{
  "model": "contrastive audio-text model",
  "dataset": "short read English sentences (LibriTTS-R)",
  "train_examples": 26041,
  "time_shift_ms": 50,
  "n_mels": 80,
  "hop_length": 160,
  "input": "log_mel",
  "spec_augment": true,
  "win_length": 512,
  "tokenizer": "word",
  "vocab_size": 5132,
  "loss": "sigmoid",
  "embed_dim": 256,
  "encoder_arch": "transformer",
  "encoder_norm": "layernorm",
  "encoder_norm_position": "pre",
  "encoder_activation": "gelu",
  "encoder_head_dim": 16,
  "encoder_fused_qkv": true,
  "encoder_bias": "qkv",
  "encoder_qk_norm": false,
  "encoder_parallel_block": false,
  "encoder_moe": "soft",
  "encoder_num_experts": 4,
  "encoder_moe_every": 1,
  "encoder_expert_mlp_ratio": 2,
  "encoder_slots_per_expert": 2,
  "encoder_shared_expert": false,
  "encoder_subsampling": 4,
  "encoder_layers": 16,
  "encoder_width": 192,
  "encoder_positions": "relative_bias",
  "encoder_pooling": "class_token",
  "text_encoder_causal": false,
  "text_encoder_width": 128,
  "text_encoder_layers": 10,
  "text_encoder_norm": "rmsnorm",
  "text_encoder_norm_position": "pre",
  "text_encoder_activation": "gelu",
  "text_encoder_mlp_ratio": 4,
  "text_encoder_head_dim": 48,
  "text_encoder_fused_qkv": false,
  "text_encoder_bias": "all",
  "text_encoder_qk_norm": true,
  "text_encoder_parallel_block": false,
  "text_encoder_dropout": 0.05,
  "text_encoder_inner_norm": true,
  "text_encoder_moe": "top_k",
  "text_encoder_drop_path": 0.05,
  "text_encoder_num_experts": 64,
  "text_encoder_moe_every": 2,
  "text_encoder_expert_mlp_ratio": 1,
  "text_encoder_experts_per_token": 1,
  "text_encoder_shared_expert": false,
  "text_encoder_positions": "rope",
  "residual_init": "none",
  "optimizer": "muon",
  "muon_scale": "original",
  "learning_rate": 0.016,
  "momentum": 0.98,
  "nesterov": true,
  "orthogonalizer": "newton_schulz_5",
  "adamw_lr_other_params": 0.0011,
  "cautious_weight_decay": true,
  "ema_decay": 0.999,
  "max_steps": 14000,
  "batch_size": 256,
  "epochs": 137.6,
  "lr_schedule": "cosine",
  "final_lr_fraction": 0.01,
  "warmup_steps": 1400,
  "weight_decay": 0.01,
  "adamw_weight_decay_other_params": 0.05
}
Rows from block 5 of the text encoder of a small contrastive audio-text model, named by matrix and row number. Rows with one number within an expert belong to one neuron, the router's apart. Each number is 128 + 24 x the weight over its row's rms, rounded and kept within 0 to 255. All counts start at 0. Numbers have three digits each.
After each expert's rows are labels from the 100 texts, of 14848, where the router gives the expert most weight on average: "tokens" is the input token at the peak. Only what is clearly more common there than usual is listed. The data: short read English sentences (LibriTTS-R).
# router: router (text_encoder.blocks.5.mlp.router.weight, 64x128, trained with AdamW), inputs 0-127
# up: expert up (text_encoder.blocks.5.mlp.up, 64x128x128), inputs 0-127
# down: expert down (text_encoder.blocks.5.mlp.down, 64x128x128, transposed), outputs 0-127

# expert 28
router.28:132128166149162153098113159118108096117117159147129087112137111129132093112138160172095121127150088115173128137123100144136104158171125080084155148109113167130107118166093099121138127154084108138099129155132114133129099113158169120132141100122134133126147151134096140149115077115166112158085088080122112103140149128124100127143136093118150111107122145131113168121095110143122166128175
up.0:148093189128179110083119128081120120164078134153136129131109112136144182134135140138163133183155156124150123154119093083163115085138114121104106139114129113092115153105120124109114127080142147157104097127151138113150134169078108123103146104182141149156145111137117110136107129140145095106154131154103156132124149158126145117111168133119126113086138148114115153125127174125132129119152
down.0:142163101104120119116112103112116150149131146121098182153073118134137144147127129123115158124159129128135077132171151141156119130149110123117127041080102099151114137130114116166087089152137133150134128094122140096154143155134147153102093088148084123111106152141115116130110138142161129133143132090132129120087132123155108107120096116095092111117150109127127122131096109066093106115099
up.1:102140116130161108096120094106111130109165126102130147117129114156142134188130153130130136129144156110112135147161123095141161120140115137132099145116188130111141080154139145122137195140147131145142126120142099101175144127182124119164138145137103091161150139144111160086176140151137072132140146165106121091118113091145139114138067111163128117156112117156115117135126125098157149157151
down.1:116172157104100115133115115114125096137147139110113124163122147175136158078112168102139131138084143106160096119103106147082109166110100156095104105107145077122141125126155140120123088161139163138109125110135158150127105152145108124125125115122104150075121125084169092162140113143137074138142105107133142123096122127150097111128129142146110151177124123114118187144116141125088122086113
up.2:105121136128128153112128123124130102130094097161164084116142152132182093128139102157138132099171155107173183115116112169124116089142166147123146104127141101139185194103140111137180136114166186161106146113164118108131142133134138104161147135150132132148147138157134138144118100144104080156108138127128132117103151114098121137116135115114123136149124159088114145139112149133143154173125
down.2:134152115120116108088195134119137131155114099109111102152145143129179167096114140124142147141147154120131180131118165180100117093113100093173133120146105142116100136129121117158103127120122146097141103178118113123130152109085110089104067115146096115132145112111092137105100098144102137167154162120128148140138126110126114107125107136083125113147108116159086099148161107134124125083138
up.3:116134103117122130116106140121102125133105105100133168157114106127145102111148148123098162101113128089140095106138104139146161065174117154105131156110113173118122148109119151108104137126124130126119137111156055117144109151094124093092145100127152145096130156138108100138162131128125106123180121097152070136124153104121130139099084186147115120099145097121114144090131097120088137097110
down.3:148165129136118159134139125123129136124127162143130136164139117141120123121166105105132174129148102122122108113173108142097130182120068095153111079138121138098121096177121086142159136172118140159134112118099123153141137124196109123063131162128127143174170155109121150149114135116120121123114117106104111123120120141126116126170126103141137101118108119180182138087120116150121093152118
up.4:141145127157146152109067114148120114132165064094171129155122130087099160109175132098100100140138099104127103097192144134134140138131127167134130167111110163137122114125123146150152108126116112160145121142119115143142160192144148099146147148093113110131153130145098097117076133115142120141149146118117146128087139114119127138111101116147091144130139101161140153102156100111147116080150
down.4:118161132124102086130151101149142123110147157162127123096099138122122152107120110126124138093145101117104095127112123157089142160179146065146134138112119105113112143145094142126125139085126149157094115145114121126121118094146085164123104127123123144142141086088132092158087129079118121134122158154127123132165153143165086131159152130145105141162072095107131135109099153078117115086102
tokens: "it"; "be"

# expert 14
router.14:096078137099100136142086120136107164087134150121093126175117166133110097141141126127102154093157113168158123111124090126119145131170184106116102121113103149120114144109116134127153169113152094101116131141147146133149124114123171069105143138088167125091099173125110116140120141108069099117104120129158120108132156116139130119110082127134168117126113115085091130108122101109126134147138
up.0:133154125180147116136125104104097095118110112120105094148146124135137113112118108150152121138131158139183114153147130125160083056125132123115120084102175116130128125125120118154106115152097155150117147130100151137164112142153181115156133145134152155148161111178149113181135150168139126147135129136095158160125120122118080127110139106129087131100098149124098082127128071121141130157142
down.0:124111125103094099161139114117114114123138096156148102085173126102102131159121108085125127173112117171109098113115112122102129149148149122146152139171101154141084108134102168094144118117205130107120121119123119142153155139078112127131070149137090158087154116140111118107124117111077121133126147130122127147090147103148097121088130164135155137106142127147101159092127106123132155151139
up.1:163101099174111120106128136120136151112067107126136138121124087121102132139114141140121144211151110112102101139173111167166123114137078103101132103137137101113114112161117095070119135143134132109087130108172126136134077123123154074147123116118128141103109137130089122090151121153123119111134131110111175100158123159086159155128128139135109126121149094139157134144162150132128153116126
down.1:118126133141146185157127122124141135122115120154169127153130155119113173119130108119166140098156109133139203151108094118117170154137166089150120133118166136116135117130117130122173154130140111174089110138112108087085096171113130090123100119170101163144134169133178125106161151122131140131149099111085106103087174120129109150112163123140112113142127128110117104147111121129161125138111
up.2:108069176146142130112127106125108140152115096142134109106146101153141173110141094140097117132127152126132137148142143127122141105126083108135085164176161094130121139122111142104120123149107122149105104083118128140144129132131177131143126153104132115140140128140134096140105167122157055174132146103162157113147102195141183118117139182118147115130127148128155126091107123140147163156138
down.2:129099125130145112124096168116126158119108115116116097139121132077135166121142124104175120128113109113148091119138144171098115094130146116152153090106122120092171115163151124146142109153124108116126119124128102110143182152149108150155143141124126069182177115087107086095136117117118144097177144110105149123150123131142144077106126135137131149129124128098134167079095155166138149150099
up.3:099128146077060148102143111109137137091134115079194088136104117138145119093124138166117119183113110106121114119156148110106102136155138120120163143083182108120157108142119096114168114123148149122126111156090149103134121119118140136118120156155128139113196116163112122111104099110128140163114116093121102144152102134133141115095146133136148135135174139119139116118166169131133104125144
down.3:139127112142106160113124104155103145144126149143095134126131173154143128114128108148107109134132127115090107159085087123136131144143131105144132140139112108120090144128137122083159125141109103161113170135127144111140152120152139193138123116140126077150128113051126126106128102147107149113148172066161148129133113120139123112096149155105136092134143064131106086105161148156145165118079
up.4:112104137122068137142150127124150171175077124123089123146100114134150132132102078170068125123107129121170149109164158152089145142128138149104146146144129123101140102119144111120127129156082152146124104120135137110139120160132108164143162153127111120102139156126076140096152144131107135133135117109121113116071156096137129138142077123156124155119120148144135140188121078139115173141138
down.4:101147117135125133101136132113119117083157142135139110122129117148142143134146129176141107162121123118125117112108133128155097099107115178128128119113118103148129091156155105122124113101146134144101177192105116142207117144134151118054152124144128140098140089151120087123099083141135115122140144111125123107121105177112123089088152119143137087101119110175104143133138131181103151116106
tokens: "the"

# expert 62
router.62:127085142149122121104101142132117129145140156115108148166115129140173096149093091109161081170161106131076125087123132163158135124092133143109179118154096123145127152110131105089128145170166117131138114138121144161172163110111152113158111125159123146171179157141126109094097105152119096116134124138158113147116149139103134129122119088142117087128170150146133089137148134100151134132103
up.0:118143108124123122135152123122149143145080132110114091126141105115162105132122141128120110121145134137105110128141158107138104110168120110120095155128115096135109124096181128130080125156112126157151161121195131132111158107082119090171107137160111148144196136136097121121157182118164156123120133161158119100115114090095113119132109101135125123088145159083090134138063131119107134119151
down.0:131156147133159113156127111135123114120134117119154078104129135115123140111128092155145149145135120137079181126095121139121150097150140111160114100160128126126139139100061080184074111124107148116130119134153146102139159167122111125143142179130159145149134128152080117118108141091150134158144106106161145131100091124136147150128133144090136187116133095071123126163132121163147121149144
up.1:090127152114123163091194126145103135101160089125124113122102119110102155111131099130105092139127121135110134149119116084126139104126167135148155135123116086138140155149130081145096135114150157127158134135116138126115112132148152135096108093141121126142139095165137154130139126106152142187110122132142134158148102148093096140112112064156100173125151144136115101068125172089106090128094
down.1:082103118107126106125122137101147114110127129126099116148122139163066111111114098133086169108138118165163135159122117130134118112146140109131133122100153132149162072127101113167113114113125131134120125088136163108192081141123184126124137125152124144110144095133167164149129102117119152158093142130121109174144128100144108120121139144125119081153069134145085137146101179116136133170126
up.2:095135134156125114108144185094120105104131145095102116135179120125095141156167136105088138126137127137154091133157112156157138182164110123115106169155138125124145186088117109097113121176135150147117177185137121138127111155156157111112124149110134125149165132139118100121143119109136123123122114163138140116112154109151118133157132130087137137132158145090113134197128142133150083099135
down.2:102152136133114101125077133182117130117119108134150127095138172110144187143113120161117095173121122151109134113119134127147152145164123118133125085160129123156126125103093126132147084159120153193110137127183099118134156134107084157135193126160140149126132124161102104131165114103127126105097136121143162156117120087151138166128110072143157130141120147142142142129081139112133128135134
up.3:105126101151116163126134145172149120089137153153117150139101120142107115107127122149149111123104151198122130081082117106172099127110111079089180127113150142120138143110139078101138111130125100165124115101122138148083163122102132121127144125141193154156154121151133116130144105115135179092147108101131129180122114168169126105121095132123142117140127139112128095122161150147148147112130
down.3:141090051127110133121130122122104130129100141127118164128132105143155176103137148123117162094148108102180141148127126151133112130089154121130129164144131108151123109106120138108137149128114138078098144149077128089156113128091143162156115125184108151103149183161176115108160144147132144146163144090106067122147147138134154127117132113125142105081149141133108095132155127150130133139140
up.4:190118102116139142093138128143121122155144118103090118132138122155135130117143116145160110139117136151127149114103138171124155151135147104133166126073114140121144123182142100143140149158157131105093140188146118162097112152134086076130109105126097115114103127159125169131119119144142106129096111135111151108127151096153123102128119144110126095153085090120134138141071145110070114147069
down.4:117129074143125126104146137107148131091108083148090130118119133203161146128136093136150121152160118157124104104138109133131135164134169113173144134124163151115097110120158151113105124148160113124141109081144119159069094117119157147155144145122120084123124152090148137167137097105192132150132128125109118088139125122121121118148154131120084158149166154114125134130118100143116166151104
tokens: "she"

# expert 42
router.42:149125139119124138114092149099169116150172077151084139124147104132129129141081098138114079142150093078101067113122182143110151110150154113116131100147119130121158114130147110124113148097105065158123140096101154108104127098118097105147151150087149133158131126115132129133119124106096155103132110152098147142146145140103130101143145119115087153130164119126151145117162133105086147098105
up.0:131129128165162141152148086097156123123122197146118146114130124144125110127113143147139146166161145144112135141123156154111122115095114116140158114122107136112145129157157112119116150153111097124140129103121115103147084147110096119136131124115172131170138136116136161133187123104136185183129092095154101130143122119172098127142107101095101077121148114162122075088108107118170107126092
down.0:114102106137154107150132136092087091101183142166155078143164110167141139140123158112130104155076123110142154167127147127117138139151100146109144121171120160123105128144101119117111133122151089109115114152130097132133085095150165112124107115124118135097138150155100141118118146144147157125148126178148128144121145097075125149099163161116131155090158147149155139117140151098149143123065
up.1:119106177115115119114113120142102142144101101109086144128135127078135101128133152142142130121119146167115122139121138160126159123142122125136141162134128122107118089124120136114137156153122149122119087098156091134140149108141131114098149136219085131152117158196094109080087148142093089165066147128162157135132113148141094108128146163160140148125125115130105141077125130137122123122126
down.1:132079103148140092158164151105126107160076122131128115131134132122133099175157155111113122128172145157131137168165110083132122127134106122131148140115132171096143152128101113117123153142094116122112140153145136142127131139119140156144149142130126165145164113081165134100100152132149101140134065136125138140112127143119137162114209113149154171152130094160121127135137127136116131188180
up.2:129151149150131141178132144089132102115119127099134099169165161147122158171105150130154133133127162149118148148092053081113150124114151136108127122099132121164103110121102095102129075086121131105150096114126143141144182146124111160146135120107116104160121137148132123128129133103123169107098150122095144149162135137123121118163117138120117095084148123144094157139064146104147132100154
down.2:145126151119122130129145134127161090149096127090113110170178120170114114099149119115129139131140122140101093140122187136134139066150151100154128108127167105111169081126150126150107134088118148169133098121125128137138131152113149092130143119121136148131110107099129113051116169110129117146115104150157131125106116161149116127107102113141148145109151162068131106157110138130074105141167
up.3:116139158126174124129149124138122146119200148161146120131135102150161127118122108127146147153138098172178126110107102129124130121112131129160135149103135132156087178129126134113139135129114201111132166131165104112157127162123131087101148108109140109092135126119187101099134155143150120109119118169116110128179099127147101099112132150100143130132088105144137098138090172108107157162142
down.3:133131086079152133180156137145142122114119131125141105129157090149149142125108128106135192085134131140128168114056138114096095147130141150136139171084137178157108117101135149124145103142108152102124147168098129121120141148090105131142183090128171135142140157155149137119175167106130138100124125107117110144162133138120093151137140129107110148096094088138127136137123121101138132131156
up.4:118089148113158114123118111131138217161140108100116146109123154095104159155116145141065147112173124149155092104092108143125152126162112100113108129144165150078099153136160104136125142144147111117136163102101118147116143167150136104096083151131106128111125114148100116119102125143124123162171137118129118137130155110126107101121121135173154116114087157146137137121178161120088124133120
down.4:137086110157146144130138138131114103124141140131138096111104126095108134110158116133165144096133121133137171144167127114146129141116175151100093174120117153135070110146092149087135109118107174117149133120099179158094154118144121179150130156131160130109199127125098121123182111122103117089108120158090080115118133134128143124143158133137108108112113082168155115155138124126121108134139
tokens: "he"; "here"; "your"

# expert 49
router.49:145086129113142126112119095099159123119103087126148075152148154107147119118128176174130106095148149179159128090120144110143183144118184142108076168140137161123103109129143128105118127133133116111102143108145174134154164143102122143115107110106143153115072162145088127143117094113107122124131093147120114137127128151103148107131130096145094120120170148123169130138184119120145128139136
up.0:077078092135128139132127120163109158165154115166086124127103163120124132160110095133159115146136145131178140151137079138115135117153115152140128125139163127102150099182140109145099083103135147127121129109105095124130156112143128178145132145137112111113119098123159071104143121106127142093102130138149126139141144132186122085108122160126158128142133124155156127049118112123154144110111
down.0:115160117175128115094146127106131130128109140150121133120190107144099113059103107179114121162142135129107155097144129119122096149115119114133157140160100124156129131120171099127101084123148108110129126148100128147148178096148099107146108098110138119120106108100159131178116087172156124148165153131118173154113119114114088097127097110142104111165107112120136084108166143112129119129138
up.1:112146112144107145104130109156123138118099160109142137125190117130105145099143142164154148084113091114137148143111121095117108158103100120165129109139162123099087102167144147143136123120114182148141088146127145158128142101131111092135084122138139101078154139151104167145123083124133115157149144143166095099130094130105136170117178134119131157130100148123179138147164113144133095099152
down.1:143114122160099147108144106126134141168103107154152111168099151132188124156190079099125111115171104141174109136155171143140135103143119152101173129148127120156153115119152146111143116126139153135132120109099081159121148118169170124188067091118128095101140147096139143113136160151173134115145122123120133113162126117114115123126150081128115122145106104136143129111115109128119145117152
up.2:143124150127133107133161116105142119112143088129105107100129131146135124117131165107165140081107143140143125137151108129124123095143123115151097128213136115086128090125110105101110164135137143174131094127107155121154099123087105168122132183131155161121085127170093093150171136134100141085104153119120094138143115155164120139142110149144148110123148082145156123129156100144135105100161
down.2:144160116115152135103105107103128100196100145128124136099138124119129139132075132121150129120140173109126176115127127106117112152183141154109131175135160122141092146137084127148155135111095146128149118098101112100116141135140124068156145107066145129109083144135155109090127148151141102159115143131158120106156102152144136164121116165122134145106162173125123157132103074114130117101124
up.3:141132128139120113116123097114118118114105136130126112155092121080155112093121094096148141124180104147111052135131093120136111118172151146118156115121122129139129149098140149176147115098136124101130128129125118111161154129120116187185133107173159113169110134178128168082135144127119123125121102125185126139111125138108112107116111117135114085166125176096133135120114102126175116096148
down.3:160121107102127146091074142122108148124132129128139137131138076131126139139134142173138179084144127174149140120192133126106140130088134167106099112110126133133133133123098108117117165196133091146131154170101115120128106175147140130130121143113135115094111135061117113133110106133159072124112142129155136119135100141110157071147124139103129143106177129113133150123131143119156138148091
up.4:132142119112146121138118101188071176166128091152191148120138098096123147094126140140132138089123105154152154138163105158149141184149137089125124119165148136113159173104112152149186160147113126118145134129115135076138094152118108117110099111158101155110167136126119124113140155127103119108122099118124137136102113145098133135154115102129107152143120158127084136098143113149094123130154
down.4:136112143140142126051084139079146104160108163098146129138159136156135119164077121123123129130157102094105062132160150108117127100119120142137132093098129127137116109124160125132101105118105171122125127137108122199133114113137125102123136139127158082117149164124165155091124124162124113160125094117135165159125132167136123156128142099166139136113116121162110146154144113096137118166148
tokens: "to"

# expert 29
router.29:140138130143157119145099121161137131158151154099123121187134144106141110120138122140135137149117126178151120140086119133117141119157100122109162093172131110093102107115117155098124082155096147101135112083101142154103091120161125145133158137181143135112154156147142096168151127122146158089136157166115098167146152168130101130105144162106135095102114167120150115140119068114096143128131
up.0:103065142152152115121089156119062091129122115135116098121142161125153117137133118136102155146124113097158145112138086115151144134138145109149143150141144174130098115127113152145115116121114179116128109131161151103125118150141116113119132098147064105160164119140117108133127139156106074102088120126124094082139134140116105098136176145168122149164119100160101165132091124161153153134136
down.0:057127118170083099119139129122146112134120110142116155091097141133129158082179153104118138162117089163086163167121169163128107097136137167130146129106128108131126099127143141093117146140150108135160108129103080118163106127153094127109129143139147123079108116154170116117114112132125145079129114109147174108079113132117162116097159102118136117156105146139136114133136150112129163114130
up.1:171145132144099168134145157146161157127130122117162126094121114167124132128104140132122099147107140126170124159123141111135154094147145091154100099140103107168099137142117142122158125141120170132122127146156103148120112150181140157160107127150147123136103146139132159163099172145097142078120076096137103099075148172119111103158123114132113118182089103150106125087141128168118135117125
down.1:183108080093127163128113159080127129154104130137139127171139099086131150157169125157125102110067138150123133139120198119159133133130158153131119110134120107099125092156152172086089108086155109119122131131139161099165087164108124139130118120124117151117126151158134157113151135147154134113161137167176158141140141124141120101124107142137101086151120123150136130116156129148113111141134
up.2:156136066155106198155131086161158118105147154167147118133129162137160147108115125160132121134157123132112140132139130123132141123117155163109125133086140108118081136091105115112119153109149091164114130089138199143155096095139129154139119097077120139124158146102152143133141149122138138106126121126106116141161115158181120155139130145124082175087117137091102143142115126119110139125131
down.2:128188094100119145148171128119165142133128137110136113075137139133088140128126138135140139152130141130143058103118113154144130147130137128146142084158155118175151123133133155152100108108147122126154122143135165156103169156087144154112155121121188092125114089133099100146101118109151158123092152124113141055129132121144135095114100134134156090155153128160098131128148115153136128126088
up.3:158085153123119155092103142124127131154107160087108158177136101142157141128186178136125150137147138121150150169133192132133131155141148112081144128108133135146134186135097100111118136130108129123113129136116114125139169133168114138150137142084085122142129132108165157109127125083128122137155148123136121106144118131126089123156076096110136150094090131136178152124144134132123109176163
down.3:106133119142100138132155135149150137141116128132108174143140112098120135143142121097168123108067172135131143129102150129123159125112134151179102121122147170089155118131141137153122130080098114140164146106140191105114148163113145135147125107146153062109177124103108107164132138113089128161166137098106104123158102160116076104146137140138153157146127135126126120163136116142098083133152
up.4:119122165141150120105105079129095122103145100102154123149120123103127111148128095143143152119115104113141147125060102095126135124142092129121114103117163138132136136187153122121169089108131171131083102153135102167115088149152143124126106110169094160146132157150118185131124108146109154160116081086115105127100158127120106126110127134121160103145160106113112148177115149137156166118122
down.4:142097118133139140136126152149158146123115143188125088147142128128151157103099157121135089155120094186070124150148069141136152122106161137121111205118146128115121150137139161138122181126149143120120157090137108125110132149143078145144123156116139101120090094100084141146183152113116140136163091146115122131099132149093159134152125120108107132125105120112160148122126146128125157120117
tokens: "the"; "to"; "and"

# expert 53
router.53:125148157144137125123110108147155137147156097106126084132130078116116135106107133127111096099156137151121101098103133168115152084149106139109097153156139171121122135153168111147173087123097131117117168136180138116117112123124111118144146167134158143136099142132114122160126101112116129176156082144106160131074091099108162114111147154101157135121126103107171134084167147144168112134115
up.6:134129135135112102107114107134147123132132121089103136161132125121122124113109168147152100124143119091158101106125142161089098115129117075117140108112120106139135139113148103121119132138131112150116096125071088145115148087087116148122116081087122132132169133173096118127135147133134118200152137080144103113110164140093145130113055143130118134114141168084158137074107144118134150126093
down.6:106160155123103116125134128144100132090122140177159100126146107130183120098113158151093159139149130152131125138123157137154102146134151128072078133099154131142098147165135106110091131080140165135127153116124126127138134152138160140110133128129124087101061140092097136152116173124087128141139085112137141157158113117118123118115130089119089129085160106141139109160132134159076139149125
up.7:131131112094132132126121168091166099169111083104076135150123147142157162135157099104143105108130156145131097094146138162141096093100140132106096160124141092125122124177144146117101105138145142117125128143144149127151149125074145155154167104156113088136130132061142125122107147157091088103133133156169154132087134121119148124126117126116140144140142100159087162126115103143111102116165
down.7:135103129131108193142123099182151175105123136139173109088129140164130108139114099149160152147097141105094119153110133129121133146122140137111132153164121138129133117107160146092111122102093161109080119123137138141150129165097167145151107139167133140136204145117093134140118123124104102135092128158144108117146149076095139133102121095123079131153120141115082108112108103160134117156125
up.8:046137201126132129116110085076165152133100126126113103103117097092149124115126116127136150091151129143127116127144119145073135107164173083107120085060145139098129159156158141090105125113125141138134111074131150175144138163138136096118148148143100149129136135136126110159121108117167136130159139145116136101098141109125136142101146120133106142114119131122142132130103129132122125164152
down.8:168130117143142048137123129105085094112078127127137123089123107155126135117136115103106151125087122135128159141149145167127128122138127085111103148144155127141139152110117145097175156126129091139124136164135113137138101096079130132142147121120168122158154155108115139090118089113124147136153203130124127123156161110090107125107121134119136120134107107117129104084132087123173132111187
up.9:150153127126102119186187160123139147139128153140127121126146116140140130113092141148130128104143113133103116148147144139157155150091116101120141162143113123131160120127121094170161092107114116152132150149178098112088131098099110130159142096163152096129130125127120154081124097136106098125096077137139045177092125146157091119122099141086116112126147128128156137119135122113152154105104
down.9:070090122129150117099125124170198110101132117118102139136130126092167114142113093137155117180127132131105139137134100097126144118094132099123124105108139157083165111143137131161141125119131177125127109145124137160103101161138123118160184131096139076061099125120106161152136138125126091114128162125112157168132124173127141100128144163159148127162141134121121116100145154149135132141141
up.10:171165115138109125156160124093111112180125117119113125090121100152143146126114105131133131085117169078135159130138089153159110112118101123159119086173103191165138122107157104117111096189130137166093119128125122101119126126103126163125136107129118123135124125136139130118123147151134118134137122142196119108155106154145079140104098154100137097069142099151161136122136112156138125118142
down.10:167157096110123135131118097170144139112142099139143089121132126141125130133111146131148115115119157192099137141117123137072128154096114149160129176140117125155126102108154154116135184105110143119152163134107118129158120126131177101164158144110174130097098108071154102161140123134105126123144081116117091133160090153144135162161146109111127106127170093085122133115139135083143125124134
tokens: "i"; "don't"; "and"

# expert 63
router.63:116082142124149106158140137123150118128113157116132131110129130133167111128169121118128123164140172162155126131122081172146121103139094108123147140117125142075135100131123101104115124119081132129115082121117118119104108125088149129123133110139114142143097113103135154158138099167095080116138117114161111134163117172162128114153154163084170149166124139096171081123186119150091105146098
up.0:122115134116086111124094142135135144163138138094075116110107114135143131139146149150089103096104141080141126135126148144128096114115170077129130118119131082127133141157144106138131132115089121133147144133138119112078117092158119149106113142141151124117158062153105145111108108128126090177104160147128090157126103122084099131145155139121140142121126072144128126191183141169128095109122
down.0:121141180121119121123191092109128104091094101137171137125081117138122131124126133138142132110161128109118158137154091145115154134115041129095131126153120164155123107121111159146138103120117122135106096159129131142115098111157101146137136096160080134170104122100161145178160125105127128155117112156119087122107150144137103148144126149120080117139114098109086124142089137127134114090105
up.1:114069119124098153119117160140144090124137143118108084137118096139162126165146122137058112119103146137151080137113119105156171131128107148161123153114117079144106130134130126143126094119131146146126090122086103136148117132104130163157098101123138141111130111156130100165123152136120114178090085096142190128092111150147105117095122150124121137178125109139129147134122104140080147090128
down.1:099120115114091121097102131124171126083079148119154155124139183146163121140148138131137149096123110142125137178150136127122150121092127135148095123155128135127144132085125118124152145148176140108073069134151144080131117103185127131126115158131102116141094119114074107105120147097126148098158066130133123134135132118128112107134148146126111119182140121109100134125162156096127116097096
up.2:129128197144108116100146104128105133119129121154074139135167089158155140171128128138110110144110129115077142099118113118170109129137145081118098144091156147125123156151125085127094119143096077092132106103095137123159133142090103126103123109120169143136150133090100114102142108154129167128160121144109145086134137137137157075111144104121129102177142113153122140120110081151127129117112
down.2:166082109109125114182140119126150151136130117106178114102100150138160115111142116127111153154144132122142142133115083110178136153119121064131164092129143168128110129123118134084170124138191161146129144144128123082172147137099119180148156129174130149134130118170134127144145107121076163154110121146144126121144113110112105097115126152134152125129153107188156134129126127148108132117133
up.3:085157148147137104134115104074168153107090091151145127171149100168115154129116141143132135115157156113120127192141108146100112135139183115106141107144115110140086162106118121169096175199147109146108120141103137163099139130110105135106170144119085119106131122134129136138120138180121121142151106125130135136142088137086133067135142142104140148126127137139147121125102117111115151133134
down.3:119133114078131123154111094133164149150120154132107115144116137124106106109092096100117117123120112169093107155125140116161137112134144144163138099091120123128117132098083129089126120145152076098137165179174098137095123161086159111109129108143132162113134144144116126159114124155116152125121143115099104163139184133163096115152130120145133127183089122130123146180110091154175123122150
up.4:132160180148142093155128156126145128127083097154156121118119166136120129120182134111166140099144136153119126180125141170108129125114152120133113092116149119146161154152144106129115121069173078130116125106148109070128130160125131108110110141137117159094124118098133147117152121121146117132094094134153147129096133217107125117121133102160126091172112101144117151131136115156110119133144
down.4:083163180141175136099175106106128109138171129111125143120118160157113127131108126119146092126141122106121136100162148132120133136112080125134134099085120139178117096143164120137102150119157102154074100153123115136109169126142150180110140109130098131145125124121137097177138113129128073076087108154141102110129125138160113139116156138112163145099102150131157124124098091135103143103133
tokens: "<end>"